{"arch": "transformer", "model": "sound classifier", "dataset": "read English sentences (LibriTTS-R)", "train_examples": 15625, "n_mels": 80, "hop_length": 160, "input": "log_mel", "spec_augment": false, "win_length": 512, "targets": ["voice"], "num_classes": 2, "norm": "layernorm", "norm_position": "sandwich", "hidden_act": "silu", "mlp_ratio": 3, "head_dim": 32, "fused_qkv": true, "bias": "none", "qk_norm": false, "parallel_block": false, "inner_norm": false, "subsampling": 4, "layers": 8, "width": 320, "positions": "learned", "pooling": "attention", "loss": "cross_entropy", "init": "kaiming_normal", "optimizer": "normuon", "muon_scale": "original", "learning_rate": 0.037, "momentum": 0.95, "nesterov": false, "orthogonalizer": "newton_schulz_5", "adamw_lr_other_params": 0.00077, "max_grad_norm": 3.0, "max_steps": 9100, "batch_size": 256, "epochs": 149.1, "lr_schedule": "cosine", "final_lr_fraction": 0.1, "warmup_steps": 180, "weight_decay": 0.02, "adamw_weight_decay_other_params": 0}
Rows from block 5 of a small sound classifier, named by matrix and row number. Rows with one number belong to one neuron. Each number is 128 + 24 x the weight over its row's rms, rounded and kept within 0 to 255. All counts start at 0. After the name is the row's rms in percent of the matrix's.
After each neuron's rows are labels from the 100 clips, of 14848, where the neuron reaches its highest value: "top examples" is what is common among them. Only what is clearly more common there than usual is listed. The data: read English sentences (LibriTTS-R).
# fc1: MLP up (model.blocks.5.mlp.fc1.weight, 960x320), inputs 240-319
# fc2: MLP down (model.blocks.5.mlp.fc2.weight, 320x960, transposed), outputs 240-319

fc1.538 104 [125 109 121 124 113 137 133 124 126  89 142  97 158 111 153 131 146 145  90 119 141 150 155 142 120 134 131 170 162 115 137 149 115 137  84 134 134  83 141 151 129 105 120  95 164 151  78 159  96 164 119 106  85 122 148 126 111 132 179 117  93 151 143 119 138 127 142 129  97 168 112 149 129  96 138 107 130 110 118 137]
fc2.538 088 [129 138 163 137 158 114 162 120 115 153 114 119  85  82  87 157 145 110 139 143 118  79 116 145 124 120 115 105 138 119 150 113 102 122 158 133 159 142 133 125 110 142 140 147 118 158 129 117  92  98 153  99 136 132 134 117 180 101  71 117 166 110 142 111 166 162 181 135 140 144 131 140  96 190 155 163 158 163 133  99]
top examples: voice: female

fc1.182 090 [ 63 146 160 139 131 171 102  84 157 168 134 149 147 111 130 102 106 120 105 120 114 100 149 130 131 127  82 107 118 123 126 127 127  74 139 171 142 113 105 103 118 128  67  97 136 112  79 103 115 127 162 176 104 160 149 116  73 138 134 162 144 117 150 139 117 130 144 102 105 133 138 151 125 116  88 134 123 161 139 132]
fc2.182 094 [119 107 118 134 142 114 134 169 132 110 153 134 126 170 141 111 160 144 151 133 146 163  95 128 135 124 140 160 128 156 106 133  91 125  98  83 132 147 119 152 155 144 145 157  96 127 104 133 145 134  99 133 128 123 143 104 138 119  88 120 120 169 125  64 129 167 120  90 104 150 125 117 105 135 139 130 108 147 172 195]
top examples: voice: female

fc1.753 097 [121  99 170 148 126 106 111 110 137 159 114 133 120 145 140 120 147 159 100 125 118 115 146 124 133 132 135 125 142 141 135 112  91 131  85 135 137 135 139 141 157 111 175 106 157  70 140 134 129 122 115 164  82 129 141 172 111 157 106 105 145 106 126 152 120 134 129 112 139 154 122 106 134 182 102 106  96 126 119 151]
fc2.753 100 [133 118 165 125 152 133 134 150 141 139 140 144 150 110 164 114 128  92 151 125 176 155  87 147 108 127 126  87 115 157  96 119 129 151 148  91 126 118 100 109 109 108 107 155  72 188 158 162 121 105 122 133 148 110 114 117 191 127 112 123  99 146 153 105 132 103 152 110 148 129 153 112  92  94 131 140 150 134 105 121]
top examples: voice: male

fc1.557 099 [100 119 121 115 101 183 105 109 129 165 116 109 118 164 138  96 135 158 158  70 105 121  79  96 131 134 127 102 134 128 120 141 112 131 129 156 119 132 146 124 124 149 115 127 146 115 153 125 112  76 148 116 119 134 122 162 113 143  71 146 109 122 166 104 151 117 133  74 108 136 104 160 128 136 149 129 162 115  87  79]
fc2.557 088 [148 172 127 135 134 119 131 159 133 146 145 142 145 132 126 142 113 116 180 138 143 136 132 129 128 136 143 119 104 166 102  94 167 103 115 116 140 124 129 114 200 157 137 135  97 117 149  79 167 146 146 166 137 123 111  83 122 109 174 114 117 114  84 117 102 162 128 145 106 141 108  96 136  97 135 140 105 132 157 130]
top examples: voice: female

fc1.137 107 [110 124 159 106 179 108 182 151 103  99 121 119 138 116 150 165 127 136 102 112 119 110  87 167 139 111 117 108 106 127 113 137 125 100 154 128 155 138 165 156  97 133  94 121 127 108 116 179 133 113 172 140  70 130 134 107 125 176 128 156 143 118 114 154  90 138 135 177 106 117 144 127 114 145 134 135 134 165 116 120]
fc2.137 111 [110 123  97 121  88 150  99 173 130 148 138 141 132 148 156 140 132 108 145 148 148 143 134 124 137 137 149 145 140 152 114 123 132 151 122 175 125 142  90  95 162 104 153 113 161 122 108 106 113 144  77 133 120 174 128 166 125  80 127  95 125 142 132 106 144 102  94 119 132 152 138  80 143 109 119 109 114 104 142 132]
top examples: voice: female

fc1.140 103 [118 124 104  92 120 112 143  95 116 121 126 112 123 138 134 137 123 173 103 140 109 115 105 117 109  85 134  83 153 131 111 138 113 130 119 126 127 110 103 139 142 172 115 141 141 113  96 149 134 109 155 139 148 111  98 155 143 103 121 150 116 120 137  67 153 105 133 139 121 115 126 169 180 131 144 140 130 134 135  88]
fc2.140 108 [185 160 160 125 128 135  91 124 140 161 152 161 112 112 165 128 128 107 180 147 148 146 143 134 137 122 133 136 127  99 146 127 167 137 140 137 172 142 157 134 122 122 151 103 133 133 134 122 140 133 126 118 146 133 118 116 115 112 127 100 145 126 114 143 124 138 132 107 126 145 135  67 118 141  94 109 128 113 121  87]
top examples: voice: female

fc1.740 101 [108  93 138  88 112 124 137 117  98 133 146 122 129 106 144 127  98 158 119 150 118 158 114 104 123 110 114 115 134 139 122 123 140 169 126  85  94 121 118 120 149 152 117  94  91 135 126 120 115 139 131 106 147 134  72 133 115 121 110 114 170 126 147 101 150 151 155 123  94 130 155 164 133 157 150  86 170 128 147 138]
fc2.740 102 [ 66 141 118 150 150 165 129 149 144 110 111 107 124 128 115  96 153 136 129  96 128 105 106 144 131 173 136 171 111 118 147 138 130 104 160 127  89  66 142 152 126 118 118 166 126 149 142 111 119 168 110 111 126 137 130 153 123 127 117 160 127 156 122 118 143  86 134 131 130 139 120 101 121 136 112 143  95 172 130 161]
top examples: voice: male

fc1.660 097 [126 109 131  94 102 125 133 116 108 148 117 148 111 198 122 122  99 147 132 136 110 124 122 144 126 152 136 140 128 137 110 127  81 100 135 133 125 136 105 124 107 169 130 188 158 107 109 143 114 104 130 128 136 123 137 135 150  94 141 129 104 142 115 153 127 109 143  99 172 148 105 100 157 110 137  93 159 161 146 135]
fc2.660 096 [132 110 149 155 180 143 112 116 143 153 171  91 139  86 132 118 135 107 150 152 125 133 120  89 131 134 158 135 119 104 135 124 130 145 135 130 113 174 136 125 132 130 107  89 171 188 161 136 105 156 131 105 124 134 154 119 121 128 165 140 128  91 121 134 129 154 126 123 158 106 134 106 137 125 144 116 171  68 157  66]
top examples: voice: male

fc1.629 097 [131  96 147 108 133 134 135 159 109 106 122 125 123 143 117 116 119  91 137 169 117 125 118 109 109 128 152 106 145 160 109  74 104 103 141  81 143 126 134  77 101 111 128 158  89 123 156 127 104 150 146 118 142 112 121 189 133 131  99 148 129 150 137 132 103 106 151 112 120 111 164 141 174 154 167 108 164 126 125 185]
fc2.629 107 [119 125 138 147 100 144 104 105 135 154 168 133 144 150 139 121 132 188  98 114 174 160 105  97 125 116 114 107 131 126 121 181 142  93 118 104 135 131 107 173 167 154  93 109 133  86 154 134 149 132 126 188 107 154 139 113  97 153 115 125 131 107 146 141  97 127  91  95  81 107 120 121 122 104 141 138 138 131 122 106]
top examples: voice: female

fc1.230 093 [132 105 114  90  63 144 123 180  60 144 122 169 156 169 133 146 149 107 123 118 178 108  89 125 118 133 118 112 137 147 120 116 142  80 131 162 147 166 141 103 120 111 106 127 117  97 145 157 164 154 155 147 120 102 102 110 101 123 107 112 136 144 144 156  94 135 133 161 121 133 161  92  80  66 159 113 106 120 118 124]
fc2.230 072 [ 96 129 129 155 154 163  82 142 179 139  97 134  94 129 105 102 136  96 117 116 100 116 131 149  94 162 114 132  83 137 178 120 116 160 127 144 141 116 107 113 140  83 164 134 154  97 101  82 105 128 138  97 105 118 143 136 138 135 156 109 132  86 119 114 166 113  98 118 101 136 118 168 167 179  80  90 141 129  86 180]
top examples: voice: female

fc1.345 114 [107  97 125 116 152 181 143 104 148 120 116 141 146 120 107 119 102 136  99 124 119 131 141 125  83 123 130 105 132 136 159 139 147  88 116 158  75  95 109 114 154 128 150  89  97 124 143 148 139 126 117 134 142 131 101 151 133 137 127 130 146 166 137 117 194 119 190 132  89 119 102 172 150  82 114 114 136 114 149 144]
fc2.345 113 [146 116 107 162 147 123  87 148  86 138 120 135 108 104 160  98 147 130 117 144 166 146 162 163 117 104 102 121 153 111 132  63 161 144 119 104 142 125 139 145 119  76 117 119 170 182 125 111 138 112 147 130 121 106 148 102 116 183 120 136  94  82 132 141 114 127 128 130 133 132 137 152  72 121 107 140 117 133  65 104]
top examples: voice: female

fc1.63 103 [115 161 116 134 186 133 123 122 128 141  81 160 160 108 149 109 132 140 114 127 139 141 113 120 121 162 132 111 100 155 162 121 113 114 139 113 153  83 105 147 125 125 104 151 112 146 162 145 160 156 176 114 118 134 100  67 104 127 138 156 138 161 158 198 113 101 132 151 190 115 125 118 128 147  85 103 136 149 113 104]
fc2.63 113 [133  82 119 116  68 129  87 133 129 122 122 126 107 100 151 118 156 123 126 152  86 126 151 155 183  63 152 129 136 113 134 139 157 176 120 132 136 167 127 105 151 108 147 143 174 124 147  96 132 106  99 109 171 118 170 153 157  71  60 103 137 112 129  95 151 119 157 126  94 146 123 158 142  96 140 157 109 141  83 133]
top examples: voice: female

fc1.89 102 [142 125 133 138 157 119 138 103 172 125 193 124 110 137 112 121 109 124 140 158 132 144 102 127 169 151 154 133 118 124 129  84 115 105 116 104 152 102 131 147 136 142  89 138  79 124 126 116  94 121 135 149  98 114 155 192 170 154 151 106 151 140 104 103 105 111 117 115 108 141 130 154 117 104 113 123 142  93 131 154]
fc2.89 115 [ 99 141 120 138  99 117 164 151 137 113  96 158 123 104 150 110  94 138 152 142 169 141 141 106 135 158 142 142 141 136  96 207  97  87 129 107 118 158  65 148 134 155 147 105 140 124 126 101 141 143  75 121 107 174 138 124 151 107 153 184 111 137 133 147 147 126 112 150 106 122  84 134 123 136 144 163 141 133 119  99]
top examples: voice: female

fc1.334 096 [179 153 141  89 137 176 173  95 155 135 151 104 137 152 125 148 136 181  91 143 129 125 136 176  87  92  72 135 134 108 158 139 125 161 143 112 112 119 100 160 118 135 149 128  91 151 158 138 140  76  69 122 106 134 111 130 129 139 139 124 132 132  29 128 108 129 116 147 139 111 130 161 143 144 164 107 150 105 136  90]
fc2.334 109 [ 75 122 119 160  75 119 125 148  96 118 167  69  68 106 138 116  74 142 149 130 127 102 143  98  95 201 140 158 104  99 142 146 152 160 111 134 141 136 122 108 106 125 140 112 114 115 109 129 101 188 117 124  98  95 131 117 110 101 116 134 145 123 133 155 178 137 135 119 123  80  86  92 124 114 126 137 134 144  97 136]
top examples: voice: male

fc1.9 102 [139 114 135 103 137 138  93 140 123 135 115 204  94 102 127 138 144 132 133 135 132 149  82 141 137  88 141 105 105  79 133 154  87 143 114 119  86 119 103 153 152 133 112 111 161 104 144 160 136 152 106 141 100 121 133 100 120 102 147 135 119 162 142 105 109 122 104 138  84 118 138 101 131  85 113 109 150 133 167 106]
fc2.9 088 [ 85 169 149 112 133 149 155 135 138 113 143  68 140 134  87  72 126 177 104 140 134 126 134 144 136 150 106 143 165 129 144  65 155 106 154 134  82 128 153 125 109 119 106 129 100 146  81  99  62 128 135 113 154  90 122 147 128 154 148  96 152 113 114 147  91 139 129 162 111 161 146  94 135 142 135 115 113 176  89 142]
top examples: voice: male

fc1.509 107 [157 155 115 131 138 124 121  73 114 109 137 131 166 130 134 163 105 103 115 140  95 104 105 154 120 145  87  92 125 156 149 155 132 125 171 116 166 156 179 144 156 131 128 101  74  84 136  76 112 117 167 111 108 130 111 140 108 121 130 112 168 100  58 131 160 121 125 150 122 150 131 145 135 100 110 106  99 125 172 114]
fc2.509 124 [110 159 171 166 105 106 119 132 122  74 120 148 112 146 125 126 130 138 170 120 150 136 149 140  75 155  92 149 140 151 136  91 141 123 132 148 117  92 131 136  86 109 149 145 144 149  88 167 173 156 105 126 131 113 148 140 122 153 140 129 126 129 164 149 107 131 102 125 135 130  93 120 106 183 139 117 182 134 169 116]
top examples: voice: male