{
  "dataset": "read English sentences (LibriTTS-R)",
  "n_mels": 80,
  "norm": "layernorm",
  "layers": 8,
  "orthogonalizer": "newton_schulz_5"
}
Rows from block 3 of a small sound classifier, named by matrix and row number. Rows with one number belong to one neuron. Each number is 500 + 40 x the weight over its row's rms, rounded and kept within 0 to 999. All counts start at 0. Numbers have three digits each. After the name is the row's rms in percent of the matrix's.
Before each neuron's rows are labels from the 100 clips, of 14848, where the neuron reaches its highest value: "strongest on" is what is common among them. Only what is clearly more common there than usual is listed. The data: read English sentences (LibriTTS-R). In brackets: how many of the 100, against the usual share in percent.
# fc1: MLP up (model.blocks.3.mlp.fc1.weight, 960x320), inputs 107-213
# fc2: MLP down (model.blocks.3.mlp.fc2.weight, 320x960, transposed), outputs 107-213

strongest on: voice: female (93 vs 52.2)
fc1.178 103:546489528450522506485501501493499413453445453543477527414495500493500480520531471505427560464524493554464519541565548587530493489487513565531431567504508474440508484523531473497473528518441540539518491550508556512489468509428578593461482451536463440531512469452504449544520513538473486508500470478532522526529467548469521
fc2.178 102:520503507514448488569599463558461528548507487470467449544484519528406530475445593464547474550551539519503504521503492420523513471483525511457480474515522525569500516468519559518497516515447481485479454581479461515496525569556493518531446568549556522404482532504576499521453450470481502527503445457464507471503514503510549

strongest on: voice: female (83 vs 52.2)
fc1.20 101:515514469492474424517497492605545530491481532519497502447502469464504497525520497462552471463470497551521592572502531462496540525515446572442517511470495462523506517497440511470513511478472532580356554518551431488522526509532474526469504493572495536490528541512483523516544456455448501523491496528504443506502504511494498
fc2.20 091:505476478522489559427529471420497542544515502479502494497573538447506559480519551499489464489507440526475487453567551510501506447470497498568455438497522517532514475467518502436483504438564426448501492479496535447522550473518533524512454542508482484531499506483471505418480441586575483558551504495484466463550475502539478

strongest on: voice: female (97 vs 52.2)
fc1.573 102:505509452538534449503494517565449529478575486518457552541484492448530511535517505552519485444504540471520576482540494505476480546490483548476497551561539467490514424534527441459494533402530534452556552507434509485492552446536524544560438478483448409475433486542501521560469518520517496463555451515483444438449453498553563
fc2.573 114:536499390452443499529473507524511496528445472497552451478455475549478546439505497559520554580366550515497500532447514439520548482451541480511513503483541487533419581474484527535473517488465496494413510435514487584452511531547538582420536547490515570492484515457463529445493522522502563525412486480471542538472499479522482

strongest on: voice: male (78 vs 47.8)
fc1.343 104:464451538493529589572483438498453510531450497508500569469479532424455487573476476531510470579493482502474510573524455551527466534487478447542490530493452525553544595509493481523473465481477491534474466471523518524512588531540520546460521504451446461441478515512503518554474462571534502489474502515449544512472454486511542
fc2.343 097:459516466493509570457555540468517462551490465490541492541496444528490431493467530506525476484539516509455506448476518543512569446478451474484474536539484470418523475442496510430520417467489480515427537576543530531508433500467518510485482525523521450458471516534517479482506493468424576475496508553570470506467483486508486

strongest on: voice: female (93 vs 52.2)
fc1.604 095:464494501478521522472525437535468517518485469524491490500496523544454546474499536473547430550442568512422457520455496512520572533500532382426538455478435484432536443437521514552566492464484468515566459517485485498514474425453486571519403390493483543483493503480529507553493453556518551489536528489536454499628566510461572
fc2.604 102:529489526485534498518424485513520440480511542510503463496513507445551524479487463437488559469527461470561490539490493580459486472526530482409521489519478549509554505467509542477451500531504452440473529519496534511523496442497414458506623546436469548491532550502405451515479473439475500524424485524471511465411487543490519

strongest on: voice: female (100 vs 52.2)
fc1.109 105:483512558607437529507404503468523486504438568499473512439516494593491539502575554447456509542478496503480537496475491477498485501426477498494521439493476499471476437588529527504472503477553476542531478488465529526535604576522491470437488523528554516536507492515520404517549491496536532554524458501469513479408451527420551
fc2.109 101:522487457439482469537568540535573547502593459530453515566519538486540470557415469504552479505509530466462484461504508448494479499529494563489478566563461476528464515474557429508513454436445458492560440570469525511527446480493520491485503537528517493515496459451567507541520491517481527463460530511653491453472536508482444

strongest on: voice: female (99 vs 52.2)
fc1.260 100:459449444440485514535587500505489449516475513459535444502487518541586561606528407491458528465481479513533471526459454451508461469437496524569575459457560432493463506528478400505567462438477510449492533513542474598483496496453553469455430508502572602479482463526475458509556506531511461500526508435519448457464528537440516
fc2.260 106:485584561540550477499496462394505398429498486517483434496475487519481491460555509552475512536499458437567496531521565522508558560507484548488488494551481504497503498530527550487551512510518493559484479453499451501458490498574514475528492614501472441557506491533519523460502445498521512620444516455511451549562460506499497

strongest on: voice: male (79 vs 47.8)
fc1.113 100:490479460452538496523465495518513505484505490530467503482594503496519475430537511451534475511538528491463500414514459377498474504476501460539487534519473450549522416543557511511503471557414546494574600584500470531515423551613470529509502462586517467517598574495509527548511549514467475541532563460451463552474452511523529
fc2.113 095:553500567478510492492501485485499500497476446567475530436460498478466506579439440530462507514459502553510543596520511477442500395496532504468435508481537510540455552472542477548587507497512535536560529511536492472475456567525529515540438499431497476484441531516477496548501446449536510483468450544487478516566541462513522

strongest on: voice: female (98 vs 52.2)
fc1.720 102:540590468559537534482478399503494522485473536524472491573525505472546523519459453530513485448475486486457529516473506510549497427486605549552505508461486607476471475536481550468453513493482494617526478489507507559488460526553439537577507476470564478527506506452480468532473471529463443562489483524521433452522498584432515
fc2.720 105:466467519507560444559417481476488515482533507509489437535530529507429507423494537510579496543435450575572445463472447507471492477512517476456466474571502455543510499494442493554514504445420485510560555539452543513552458456523430398508520484530526533463565590432480488514486458534455476449456530462509512486462438498493603

strongest on: voice: female (100 vs 52.2)
fc1.425 102:534474477507457486499458504428526475553539534557465468394512518478539453443628530576523481499455530462505558516490494554471544492548559447466425500518497494444510526473529516564503445534517504509497502596503606568549529517541475489465540543508458431513543463463506493533541460519430497569537456525497481477538485471550636
fc2.425 095:550545432552450473576483537513499495504517487557522487547567479441476553475480486507524535536527511470478471491473482463530497547502472526565537512514526493496507533494532465489530476502519469500515536455490469418519426519471508487536499535535538545480510479494522509500488489491551540520435530538473560553459467537440500

strongest on: voice: female (98 vs 52.2)
fc1.469 096:532469564499474512468461524539480504431523493486509501487490458595504518526440524581466479474481501514450483505566435443478482503527487506451464566558528457434548444480491580508463415501486516462453497475543491462490549513414452443453463443456422555460469453523517472451525550531479534445497421514512519528488466477485536
fc2.469 100:478515499466423485459449558427540456525480450556557479536492495500483512524540511521511489459534504468593509572483576518525578490520603521473554397492470506507481568487531510501516467511502446519405502460447521543461417497538487574506590479562505494473570608443442482432529514517484461521515526450474516441435488575521381

strongest on: voice: male (87 vs 47.8)
fc1.520 092:548531459517424431497509495483508507487490525513473438482506497497524547528434509593551482478416483473519533451545507557414494531456498518493479495436442478458477478571457524488477495479479499449567531507522482483485454485483482507499489533478478407564480598458489523524528503522505454504465507488557511453487569451436569
fc2.520 098:462449528490515567503500471528507538449549417466461465481570515499496412438496482393486529552417584507527477590464459484519467437477501531563476522494493491464525497540505465453434607460494483448539498529533499540506475502486457482481528545563471503510510467510511533416463491464563497498509520514497525543560482514430491

strongest on: voice: male (88 vs 47.8)
fc1.495 097:500491526473571409546520412487522467489552479526470425501523483537489458516526508521467508492470529458420506495470497440499507546536466413546509548440494533488471460548499490545580491513538444499543498495498509503591532531533516472484522492521435494524494542498479462485579496566547528528502460573459502441479497505519454
fc2.495 093:539458528538493533532416501559484507475485537510491533447552534504493470453565510422536486464492383452494467479509491485437511443494530439445546466466505465537489505492511538516575592507459522491481535487517456491543430487483475515423495499475504473457504478465513524577439583464477543441490565483526511515494553486547502

strongest on: voice: male (88 vs 47.8)
fc1.735 104:470542493540521536479471442499479553507458490602550527471483472495462533503446501486464491495425534554473570462474596461440490496521535443475561441460481501489469499505457464564507545502518470516495479478513485531517494508577489495471493526498506451529589499487387478467509526477515499501534491449423441478484491560502457
fc2.735 105:495506498529553489483425528479460508453457481471458464597464583446597465491586469482494516488491485478475504470508475477559504514522426513429494523535573436544540478555510543463355537492486481518555537588519493528480502455426510555480478519457462513495463487449576518547492489437512516517494540578529529526482448501481491

strongest on: voice: female (87 vs 52.2)
fc1.112 099:468504551522589461478460488462531438498528436547539516485524449542502455548494544523529447541424543500419557412488522546508547536485545495452486587505553513537489460479550515448491462520529458525432488499495496498508505486524476455502572452441538458559539500493489543487515520634564480442509480466486520482537485504497563
fc2.112 091:503535515470423523456524582584462514528542502483567520495514497539410502510439460500570494508456493504507549547633473513457450455524527523463529457471512519518555544535483488455492447473509488487560504465478473486420470515456543559556431494457489505474532571433448514511420492445468472537432540451531486552494450542526520

strongest on: voice: male (93 vs 47.8)
fc1.405 108:456464534532517460552545540534478583505453509508431514430518477559556538525503557456466429531520484477460486556506535457473493491486512466541467526457482592464492537513477531454476435507508539391519566562462525564444524529510478484513429530447485511465566470485453517522508521480549531562469490430455404599559509569545472
fc2.405 104:544431501468545516549538515498523503523466487543555515532509540441457504570522416540523523556542476486476472484441522494489542433469488486489508465484505559465488483546546494520518519515572466534501550457452471477516515505511559495506515571485470468555498607524573487488459428449440501478514478506480545402455573463466458

strongest on: voice: female (90 vs 52.2)
fc1.287 107:545462473509506543480431516507478471576539515526457576474484563520488498447535487544506542443530575503571555508560505494477544450507574503478517483486473452425480485539504519474486494520503414441458459474460513516378511534534521515489518512460529495535488454475523540536473384454527470465435529478540563491499509501531480
fc2.287 112:518517468474516516535534496493451497563543497530516503482499426477505505529522512437474474488468530528510481495502507519511452567481470465468498436457475458526530412473533507498514498489484587472442518504493528516450503455535402473508507544499496467500511519491404523558487552564471552486530569554483502482515487525477505

strongest on: voice: female (91 vs 52.2)
fc1.690 102:501477486509477512478479526451486505445522479446593495530539494485475479536479578511470513562528510550460536534473444498528475511470536531531597513450465522509536447481454453529482475514463522499488528519530512524497519433543585541529498468484523501545563524461453504591503503518514535457534472477516434514517465477537502
fc2.690 105:476529480498523520495503451571529563486502519520466523528534513551544514504423511513474474437541511496500470488550522525523519509505489514477598483503566511492419520523491531492423511457538486530526498437494563467523533509443472535503559500466445488471507492540467569451520483480486498516440520521477560504537564466427515

strongest on: voice: female (89 vs 52.2)
fc1.539 102:440508494513507448434527514565519509466505464528529469555513493466407453543378537534514474464460568509475564515490563489419451460541531564519524535514460516549554440517467494478436492499539493461505636470514516497459487585509448462486459478447487491534554469544442526544480434533508583441496438460512546536471494474511522
fc2.539 109:567520476437506483523458533444492525463469477526505458498499520478482503496513557482468463553486412527500515517497504479498471537470504449519508486565492457478482569519543517486475530510514482516487503457453529494450478513507552516550496455541487511567512530478502555407609579444533497528501538512497527568512497512487470

strongest on: voice: female (98 vs 52.2)
fc1.463 102:445544516509453515502489473473543535416531557478456524441430483530512427584618446533477598478502540454490476540460451468545548436505553484475497478482536438515475570428492558498567517543540525496556487563562489529537485507529471430516453489477478466500473490564516526478553513506461424543468473451470550492417531513469570
fc2.463 106:487512529470424515567591517484527540559478454548545487506431511465482535425510530544551467452525528524480543509473509540433409500503458483570501471473505538493553454527493450532541454480549522466511438532516518469502455523501450485530470444536598535548557482458538521575476541550523503479467559562524470496524473528520536

strongest on: voice: male (92 vs 47.8)
fc1.494 102:523489484474496519553490445554524437483533465477486481484437542516513524459464539553494531440493450462534439505479534544512589533523474424520534555497549504525535506506477404497543466499498537459514547394508544489531504432417534533461486461509545496475398493425535444448471608491510448541484492487431559576483475476569558
fc2.494 110:434414486500461507421503463553446569470467533483447493490574468489493436506449530451456476455543557408573486473495507440525486489567539483547483455479474567539541465581550450477553533503477522524490457515534458510551506523502457515498535573501445496490506549455528521478547460485557504489470510502547481476514506523465481

strongest on: voice: female (96 vs 52.2)
fc1.301 108:610542539487491473521493416470546496461471517430454497494530470484518462458497524445517504544546468490485489508546517533550468509452508514494462530489470569468581566421521497504560501544544487519492462538460475474529556516555511559455521483565541508542419467453436499514439499523511459455479520532490481468484435553548500
fc2.301 105:450478540520559503477448543499463528452501453461514500551501441565502485558498558478510533464513558551410497529428477484505528505498492534559464483548440489518428462520525414488503539532482539475455525517513510543462498453544524473548525585459534480466454477475484494495547536503494440510447552510524510513533502559382517

strongest on: voice: female (98 vs 52.2)
fc1.386 103:486450461517490502507434544467421480562491530489470488477485560497548522470493440425477502534513514553568538480419464529464491493481453513570478470463546502452445477492527430459511553466543471551412439505546509517536534598524616473469490464533554518509484519506484474512539457488529507549493519508482469515497446487472564
fc2.386 098:469497501565516519478574467503556539465557492518531526560525527452411501524527557538493511435578449462492462493555444465451537469417485500443500586526529548481480534413476526610467514532490490561539499526493523504451501516414469506492481557546484508483534479508594522497462430497524547444418475519479488544488541548474464

strongest on: voice: male (86 vs 47.8)
fc1.450 097:540458452523592542435483530524486523452504486516542423515506588478546455373630423528466509510475567507503580514507552506458489529558498472517461535565496424429500484467549501502403524560449483537504479427534606503495480543523465487483514510528518484470548484507570516541554509466546516493476526533465471521532555499514521
fc2.450 106:536500536491469436500619556481515559521433462542553497501530470513488485600481505525447416515449402530490528499467516532504496482446450477486547571472548485487501482529473509497555455467515480435468394496545543442489462503489565448600485476503409549524472519586472497520463464487476518501487502498501506547496469501493484

strongest on: voice: female (95 vs 52.2)
fc1.120 100:538506485490530551485455469525493382496513549527489488501513471482484450534537544423500484502501591529524515529506530476565538512415415543554501513583555447506485504452461431458538511535488507529508474518481551501524512576550511503497458448526451561432545531444518499466573489516485579501538582514531532545466527533485533
fc2.120 087:449518519506519469463460537501502592534464482515478510510441541484477467551495498506469488443441417534494471493457545482509483506465450423494547507462531448494507553557551547545409480453446461532519453489526513539518563517486521583497530510527513533496565418559418503550582483516453509467520518531450453460502468498561483

strongest on: voice: male (84 vs 47.8)
fc1.201 113:530579520562528513492450454505465493482563463486504393412340507450524477475474491524487481485456494477515514540528491502528351431549445530527536534536466476525526495543493417467489475533530483472516477507506514530490510489547437499508483491518516459514473571480544487537563516467510540435482516531481534535496515510469499
fc2.201 095:488429558480521439456499525470590512505450466521473524511539527457490495486483485433458436462478504473472511499446482522491493479517484511464500510467532452484474451506581605477454565527443546519475497441503535529526485489461550495437497472524495497546483430499473489441506491573619552540412430510538514565512497447566441

strongest on: voice: female (88 vs 52.2)
fc1.297 101:561490549437481455478516462506587458496523447538467492507484525456512539450500534567457515499541523554546506592542564512556448532512563495550506471504498466501440487437497541443572471525527443552478525477457434454539491551564511429537444526493610478473502471449530499452419449469539431463543548568466496448519529528544461
fc2.297 101:431517513426491538533481558478485459469509494463453460526469502561528515462458535543508510473514484538543503552498503559477380516473494544435456440479528487480540512481523559536481457524435559483522518545486609527507563540488533573468504496500422496575498479535476476583482466551529478550500446438453441477514486546413550

strongest on: voice: female (85 vs 52.2)
fc1.620 102:514453564428566492540535510511516506435475534458493498557538494477459480436463518464507506439501453523514556519430434578539511453495504458572470505511480444519565495461532515436544513506454432495519484507482615472485523474558506483446583507487584513503449492488476537551586535456570495473480498553508561499444475480508473
fc2.620 110:407537465548392430505523498464492482511503518485504429530464494609507547456504509545492454494491512520526476475503537430484513539468488467517465526549481434492484539481469559531477431469523539499453461497488481514513510497471451486499515485542507544481474439447494500543432530537516404499563550502516502475608483583438558

strongest on: voice: female (86 vs 52.2)
fc1.93 105:506475508546519535491527523482558511556473518427505547457520498483560521532540460439485490521477455486528495570460470464546416495527440497546540502493544515504490530487472466477545517470490505510422514465539485491485452473457471439534497543569426461496463464494573533542556472526550464508544452408472490525488489495486519
fc2.93 095:512525524459478459554582537462578495486529476486451448484478466575563490468473549531537525493481556585506431523510472544539527526425444586511491508503529442499492497506556474499561468556534436516565501562485532490482507409520533491468467535538558457410533505499514460405486510500502538542456555566516456547464445420505510

strongest on: voice: female (97 vs 52.2)
fc1.110 104:494542556490487458563449551454557501528503472525535541486489426519491424446451520497474508471498548514471487538540481543489504418437466566506521451538494509512465576542527477510468485596478542495448454481540482475428472527452467507502505513525571554518565501516470569399496494566528581467412519559461514497478426527565434
fc2.110 094:525435446498481479489439364514480562525518571510466522528522488453504534487520549504509538513496492563518447539474544499535528559556455526499428519521480464527440460531420456528564478455447518575453479515551508514447523619504506498551480497444462451475443442495524499495475504444514503480542500436520476471573527532486485

strongest on: voice: female (100 vs 52.2)
fc1.106 099:553555549500480437540477499452526496470530481510466511529556522497393517582534451465527516505490469560560409510526466569527485506422474556539569428438401517546464449555542467530460481492495485553516509513480569459476494511489477508516451513407517478542439419478468507567548491593470518456509521467545468499513540530519519
fc2.106 101:493524527523469529545434507532522544476458537584557464465511580496566446501521547502513530521527555481503472485536494521551541584590507540474464485525528473505437518479557529512521527470505502537479456488495445548466469558557541517494570548475429567496544493465547501460505488525538518525539492441503564545531511498510577

strongest on: voice: female (98 vs 52.2)
fc1.47 096:470486525464467530506448480584483509550507514524431526481578429498500508564506436500523505489465522536527463512535491467528509541491549463512534502544461518431497533529503547510475563477475481518546555454509486466446538485516554532499486475463441443509513501570440517520573428505402557493493523526560529490574456483457537
fc2.47 092:559502459572471509502422503426488510525481508496475500501429493528525521438486536430463508477487440463487463503474543481456454385484443568456510505541503434527522476496543432486529518460549497469529566586500486504577487451536501554519477555490526529488460503496493468491487547549483464531501485518400521505519548441522565